config.toml
model = "contrastive image-text model"
dataset = "photos with spoken descriptions (Open Images, Localized Narratives)"
train_examples = 50862
image_size = 48
crop_scale_min = 0.5
horizontal_flip = true
color_jitter = 0.2
tokenizer = "word"
vocab_size = 4585
loss = "softmax"
embed_dim = 384
encoder_arch = "convnext"
encoder_isotropic = false
encoder_norm = "rmsnorm"
encoder_activation = "gelu"
encoder_mlp_ratio = 3
encoder_inner_norm = false
encoder_patch_size = [2, 2]
encoder_depths = [3, 3, 3, 3]
encoder_widths = [96, 192, 384, 768]
encoder_kernel_size = 7
text_encoder_causal = true
text_encoder_width = 256
text_encoder_layers = 6
text_encoder_norm = "layernorm"
text_encoder_norm_position = "pre"
text_encoder_activation = "star_relu"
text_encoder_mlp_ratio = 4
text_encoder_head_dim = 32
text_encoder_fused_qkv = false
text_encoder_bias = "qkv"
text_encoder_qk_norm = false
text_encoder_parallel_block = false
text_encoder_inner_norm = false
text_encoder_positions = "learned"
init = "xavier_uniform"
residual_init = "none"
optimizer = "soap"
beta2 = 0.99
lr = 0.0012
beta1 = 0.95
shampoo_beta = 0.95
eps = 1e-08
precondition_frequency = 32
max_precond_dim = 1024
one_sided = false
adamw_lr_other_params = 0.0016
grad_clip = 5.0
gradient_noise = 0.1
steps = 11100
batch_size = 256
epochs = 55.9
lr_schedule = "linear"
final_lr_fraction = 0.05
warmup_steps = 330
weight_decay = 0.1
adamw_weight_decay_other_params = 0.05
Rows from block 4 of the image encoder of a small contrastive image-text model, named by matrix and row number. Rows with one number belong to one neuron. Each number is 128 + 24 x the weight over its row's rms, rounded and kept within 0 to 255. All counts start at 0. Numbers have three digits each. After the name is the row's rms in percent of the matrix's.
After each neuron's rows are labels from the 100 images, of 14848, where the neuron reaches its highest value: "responds to" is what is common among them. Only what is clearly more common there than usual is listed. The data: photos with spoken descriptions (Open Images, Localized Narratives). In brackets: how many of the 100.
# fc1: MLP up (encoder.blocks.4.mlp.fc1.weight, 576x192), inputs 64-127
# fc2: MLP down (encoder.blocks.4.mlp.fc2.weight, 192x576, transposed), outputs 64-127

fc1.19 106:077146124138120092141119101141127180072119160109134139097147112117175115147127107123133101103056128089119141143181075117114103135114158146157118110102126148124106095126103113100111184132152128
fc2.19 108:156092107106107137149108093133096140103157160132082178132161098104142050137132177086082127127138152117159122115115125100150112125110111105119181107152093131110154108148120151123110110145112112
responds to: text has "sky" (70); text has "clouds" (34); text has "water" (26)

fc1.291 105:150137145095126163078138125169150164139103163144126157113092138082159108121105124109173160134160118119107117107135139145149150107132126123115118178111116146120152134167092152102129132171130146
fc2.291 098:118129103120121137153096150156153136093162108100140169125135138090123166120114108143107149175085139144148169134124147096134136146089109119061148112173098166148095114122076145095134098133125123
responds to: text has "holding" (35); text has "sitting" (33); text has "wearing" (30)

fc1.128 109:160128112174120127107127188113131109101142118100126112117156129149128127082127127162071114101120103168110132099115083186115131096099133132152145105143138137122093107104107139143147137132140127
fc2.128 108:115142131172144092164163148124126101100178148119171125133123084119120104127159088135149142148091162131141129125107121159106151122114130085164098107128132119108110164129196127127135135120134087
responds to: text has "man" (34); text has "wearing" (30); text has "smiling" (25)

fc1.453 094:152126107158129171142155136150130086117155128124154103095153118158171121102121101144114151149135136160111135114127131145128129100093111152136102139088149132082170122119102129145132121159085135
fc2.453 098:173132115113150085086129104140115136148154121109177123090150140148158103130180125187120149165111073152105142087078151117135124119155106130135127156121153112143117143169135140137116110135134161
responds to: text has "holding" (39); text has "two" (27)

fc1.549 118:102097126094133127111133044116153122159127164124131172131090109096120125133121120158146221133110116133118176109170115123154125169137094092120130084103163108119120149107135128108133113105137137
fc2.549 107:150129148118155148165168169175094140124138166103148128135123131092131148146130097123130134132134090139179139108127100123123155169128136108108162086182130155155110160161157147139122143149126122
responds to: text has "man" (36)

fc1.116 091:133130099137137119092131109112135148127102146127122142112138108131123141125136125123130159098137135079097086127132114138089163108146129135083129127120149177117110116127150131129158115115119186
fc2.116 097:120098109109148122128108133097131141150096128134085126142135114110146102137122103140081120166115123116105147121136157095113120095106145139167152168145101146074138130179128099107166176117169127
responds to: text has "trees" (55)

fc1.376 110:166135169165129131077165127159094110087131194161084123106083126113117127096130146112162110168107119152146133169117103133129109101123121147145123140092131167144126112142134130103163100096132128
fc2.376 106:123123071172121169162140124129166126147121117088164108169158140099136167153158140140138106158099114125100149127165080120139141090145154151130140074167106110162154148109101129124105101143154125
responds to: text has "standing" (57); text has "people" (56); text has "wall" (46); text has "table" (33)

fc1.562 097:108129107133123105151159126168144128053116097117155128081174129109161142151156171157161157123110131094133124132135127094095147090103113140150115135140135085120102118118135146128154162159111133
fc2.562 107:091156100172131097143115092099129137102128131115140140094090110128154129098103169169134125125111143102068125114144126116183104100091138153162133125145115149127109102139165141100147138099100164
responds to: text has "water" (34)

fc1.486 087:123082099125140120158092121118088123091132162115120111139105097145162129123139107128123096140115146140110133065106109144144134126128117171114120102113128146163132112073155136133154150109139134
fc2.486 096:104109144125131118106088160100125098107151149119124103169127141133143088136095148116117119138122135140120151119131092111172166130152135130107113131134147121130177095125128171139149129141097141
responds to: text has "sky" (58); text has "clouds" (27)

fc1.522 102:152095118134129170144107070099129107128124146137124131100131158137090144146150072164143141123137121163115148111099119149150129089089154129104152175120125100109143150120120132119210080149162100
fc2.522 103:107125115158123115056113161098149131110071120159128142122126119150130105116141125091081117146104137134155136116128117131149096089142165137148157149098106129132150110111106193143139156118128155
responds to: text has "holding" (37); text has "person" (37); text has "persons" (31); text has "wearing" (29)

fc1.514 107:128106105132133143107129122119090131101104117098113135151076108097152133137098126104145134071100110122116104146147146119122120138164070122124153160109136192103158150163130142123164099115112108
fc2.514 104:128094167107121143133113097086174126142131141136113139124116091142136107101132122132094066104136071137112165158115144089134126178151135152149123194107109146146123182131102130146198084121129110
responds to: text has "table" (30)

fc1.72 105:127164105131141122098132116134109139090127118115118108122140143153138129118101129155131132153110115115068156136119145134116108131121124141133125105104112108108121078111109165112129172137143093
fc2.72 098:135137118135123105092136134169139104113107113163143117117129110108115135143146099089124103132169130161151155109121146124146107139155125136129062163109100101162098136139102100145075098119169113
responds to: text has "plants" (27)

fc1.256 088:138133129128129149133157107119132148142100140134145107157125114068144151088090120141124104158136102163088155078124100116121116174128143138130128132118122156101114164166088123095139120070125101
fc2.256 096:116152130178130138105088122163094113151120136166123108208145124119126114121133105145156101156152092115133133098130117149157098086080138126132167104100133099123140097155109151088121164112107154
responds to: text has "white" (31); text has "black" (27)

fc1.211 101:114110111147116129165187124146075098130181118105155095144145106170112127118171131127130115150105128179100125156129114188128158126176096176118105143081141119095125158100132147120128096125119141
fc2.211 096:114114134144116134117135174137086143118162130136160150124140178106115135119122110153095144088097147091170096130110129148094181134139099083160144083166115136149119139114110150125149073155108130
responds to: text has "building" (26)

fc1.61 094:118081091084156144121132102097177157139148126147152102138151133155120098108125119138147054139116089082117120115138121140115123098155102125075172126125140106140166121144110163140129129131164137
fc2.61 088:082092124174146154149087084084149128131176147132186097086112135106138152146108120114174069172152140126157158140145125107131096141154149151140144124094126139133112163148150119145114099139164107
responds to: text has "table" (35); text has "sitting" (33); text has "front" (30)

fc1.449 096:141101088129132109158127129143121114156118190096154120119165130133157063150148145118126082153100134137106149119146106109157169113112146123136138130094113114117112140161110179152119107107164135
fc2.449 095:090148175111092136125097169114121152158110110147147140152121102155121141070138138169148115109118177117143100112105116142160095148138143124107154122114084147121186118135074144124168098165174166
responds to: text has "holding" (39)

fc1.179 104:147131142089144113154153119127070162154140128104160127096138136158137131113120128120099143149128163120140131151119122118077110133127122137104103142111154087146147098102077149114118099116119093
fc2.179 096:146143145133066163163146130145116109113144095120132150079174130062127113128143150128118080085137113120104152125085158080134117145109138130129139087117121112129152116118117112135120141161120132
responds to: text has "table" (33)

fc1.168 100:103126112146174154126132098121109144163150135125116074140114110120106152105134140145119131123134126172104132141162117156103146170162136150112100096106143131125148149080126162134148130142135154
fc2.168 112:096151146132166090141144133135105160103094143110072129091130110170109143147101089131112123124161095111115110155106154174104141141176125165147103135109099139109114135169134132132150156138112162
responds to: text has "trees" (65)

fc1.317 111:103108160100121106139107124089141115127171139117130110112127126098134138136149134108130127140126151142101132152167133171136121188118151164123123115112136106108139171199095120113124105107089126
fc2.317 099:147107125092118138123138120112119131152098130065123101129154107112149111153146108131129143159125190143149141178174126157150129114095143113114085085124146112160124149137165106100094099086127100
responds to: text has "trees" (61); text has "plants" (32)

fc1.175 096:134128158152134161111147107125151087130119102133180138161141150102121154118177143131154121104108138098063113099150080104106120129103135142123099120142149130171094118126168130137114124090130129
fc2.175 102:156109123161138125124115129113170101162124184137160122130127119102093175144158149157135117127137138142101096125138170111088157122133099142127172139142143119086114120180130140138111116103129093
responds to: text has "trees" (83); text has "sky" (59); text has "grass" (37); text has "plants" (27)

fc1.333 091:152157131155166127153145102099135134088110142103113105135135190133141128117090088145149125150148111130132114121129130103118119099121142117103186142116122177134142155153096159124158137141135130
fc2.333 094:148135091131126140153148122127132112101103158130159085159099099137122142140118130108091139158207155127140167115138139124143144101158147163161105146094154123100124093074125125143122103093092169
responds to: text has "table" (38)

fc1.543 100:120048116119138187138169137162166127120131171142131130095069158131139127163103156157138203142116121127092121139122123149140130158115122153108150101086152127112147089117179142142137137145088111
fc2.543 102:102099155092132162150107110134118085102148076138157131148100113121099119145084138089136153136110075132125138126094112150115098162083117126102169155163100144137116103122153140101150148098113153
responds to: text has "table" (30)

fc1.421 102:150115113122101137137122158147137129086111088132134157151091110111090126138144093115167120100147129155149140127127130121157104128176076139157113139100129107159111123114142172143185143114155154
fc2.421 107:113145108167100129134131118093134133158151160160140134112101154175119148112093132105189134100135172098111144178124110120119111143126187124069095160164157113138137132132135135136129139178158132
responds to: text has "grass" (35)

fc1.80 099:162132106087122113084123080131136142127120136137140154145136107101128130140137172129166103115094126143155128118145142083125136124125142112121127106149143109132120105128142110132144164142102136
fc2.80 099:137104141145078118136122168129148143098121088093079142100134133144093110113115109141120139133134159140124090142128138110077104163166131151151089135148115126061125165141117140094143174094112122
responds to: text has "grass" (32)

fc1.194 095:117136163109142134112170153100138138135144118183134115170130089118122123145149124157133132126117133149076135149172141142132093170145111148110133130144130146129149121162111129144127144099098095
fc2.194 088:114108150085117118102133146116072171131172125115079133106110127102149138120130141153129118103151138153126136115104101189151185102081114114126118155135111088118117141135106131152137197139104108
responds to: text has "building" (26)

fc1.377 103:119136118117150089137133106118135131136173107097109106140121098123161056097121152147128107154140112131105103134187149164157119135149098095206130100123124165134140169146121131125122153143150125
fc2.377 097:170158086069161106107122104151122108132155120120140095130096120140120169137136124123101149135158095134124159116131160131102120128154119144092090103089138134153156161063098091132111175169132110
responds to: text has "plants" (32)

fc1.231 102:105137143124101115094155122135141105075178143171109116102143152151111125132114103080120120125138141136181133161097115138150109133128126165124134091121097136125136147145131124123150163119099173
fc2.231 100:122155068133137115149117141105177136138116154151140104163174128167144101122065141075086174104154129087157142138136128096122143141112133164057121128138114142100134128074119124144160097153141106
responds to: text has "holding" (40)

fc1.92 097:154156109150115123122117084074139115088152143141119152120139113128094136143130113157076125095096132135110144153139123132165122123098109140087142134113113160129081150098142107119124137120078116
fc2.92 102:153142130120160081139129113122121159138140127099124109168129114181112103119102149110114130122168101119171092108109105108126144094146128154127173137135132127125191133125093098102097159100121131
responds to: text has "white" (33); text has "black" (26)

fc1.125 094:134143123156133118150129088121110097117133100141150095109137094143094157103164105124119109125118135129089115120102092069201126099114128140162171118153117153156141106134151147113127088105137096
fc2.125 102:112090132153129130152148142079073105144140135084141172153120171180142132109121127171124141123121087114165165118118105121179143097142113159121136112151128137161139121132110171163132110132128113
responds to: text has "standing" (49); text has "wearing" (34); text has "man" (29); text has "black" (26)

fc1.445 102:134129117135125105106141141121169096109159166127075122127150125105131125117123100134106150118151168119146163140123139138085150089161123145105126101118092149129147127098099131099108147138165142
fc2.445 101:125123096091117101160127093154114058135185140132127119116100146121129175118100141098132141149100124154081144135131109098131127142095090131084137123117128126127140121119089143112162148090141166
responds to: text has "sky" (74)

fc1.515 095:123137146146083089103154141092111135133098118147196139119078182136137113107159122100126144129104174129123146130123143084126110168092102095131115089095132123156147094151118114139154149114150133
fc2.515 099:160122112152110160137136125137122129119153096115139125158114139120126146117153166093118142117160125140129127134110138151114143121093126126190132131118122105161169154175151175089137103149148097
responds to: text has "plants" (26)

fc1.307 100:166125093123115148136143139100087179102133143154128159134103117124139096150145141114113089104142130129093101071124118118142135089116115128124148106106154142108217155156147115104116144161137138
fc2.307 092:110085098095129152150143126128109112117142129128071127131144157069165132149133130122061189128115113162164120142099150129127125175147142105108096105172141152083138112118131089129108158097155128
responds to: text has "building" (27)

fc1.503 106:077153143126160133144149105096131100101087154097098136129112094120077134154146133132142135132114166115103149142114103133128154103107165137151145147166105121127105094120079152103146175156154127
fc2.503 102:107118142126114109114153121126094165111163109106104132144121162091161164117135162174067122154169114134149102128137105082156147091159120123123111116123177074135129132125158141117098093141128126
responds to: text has "sky" (60); text has "water" (34)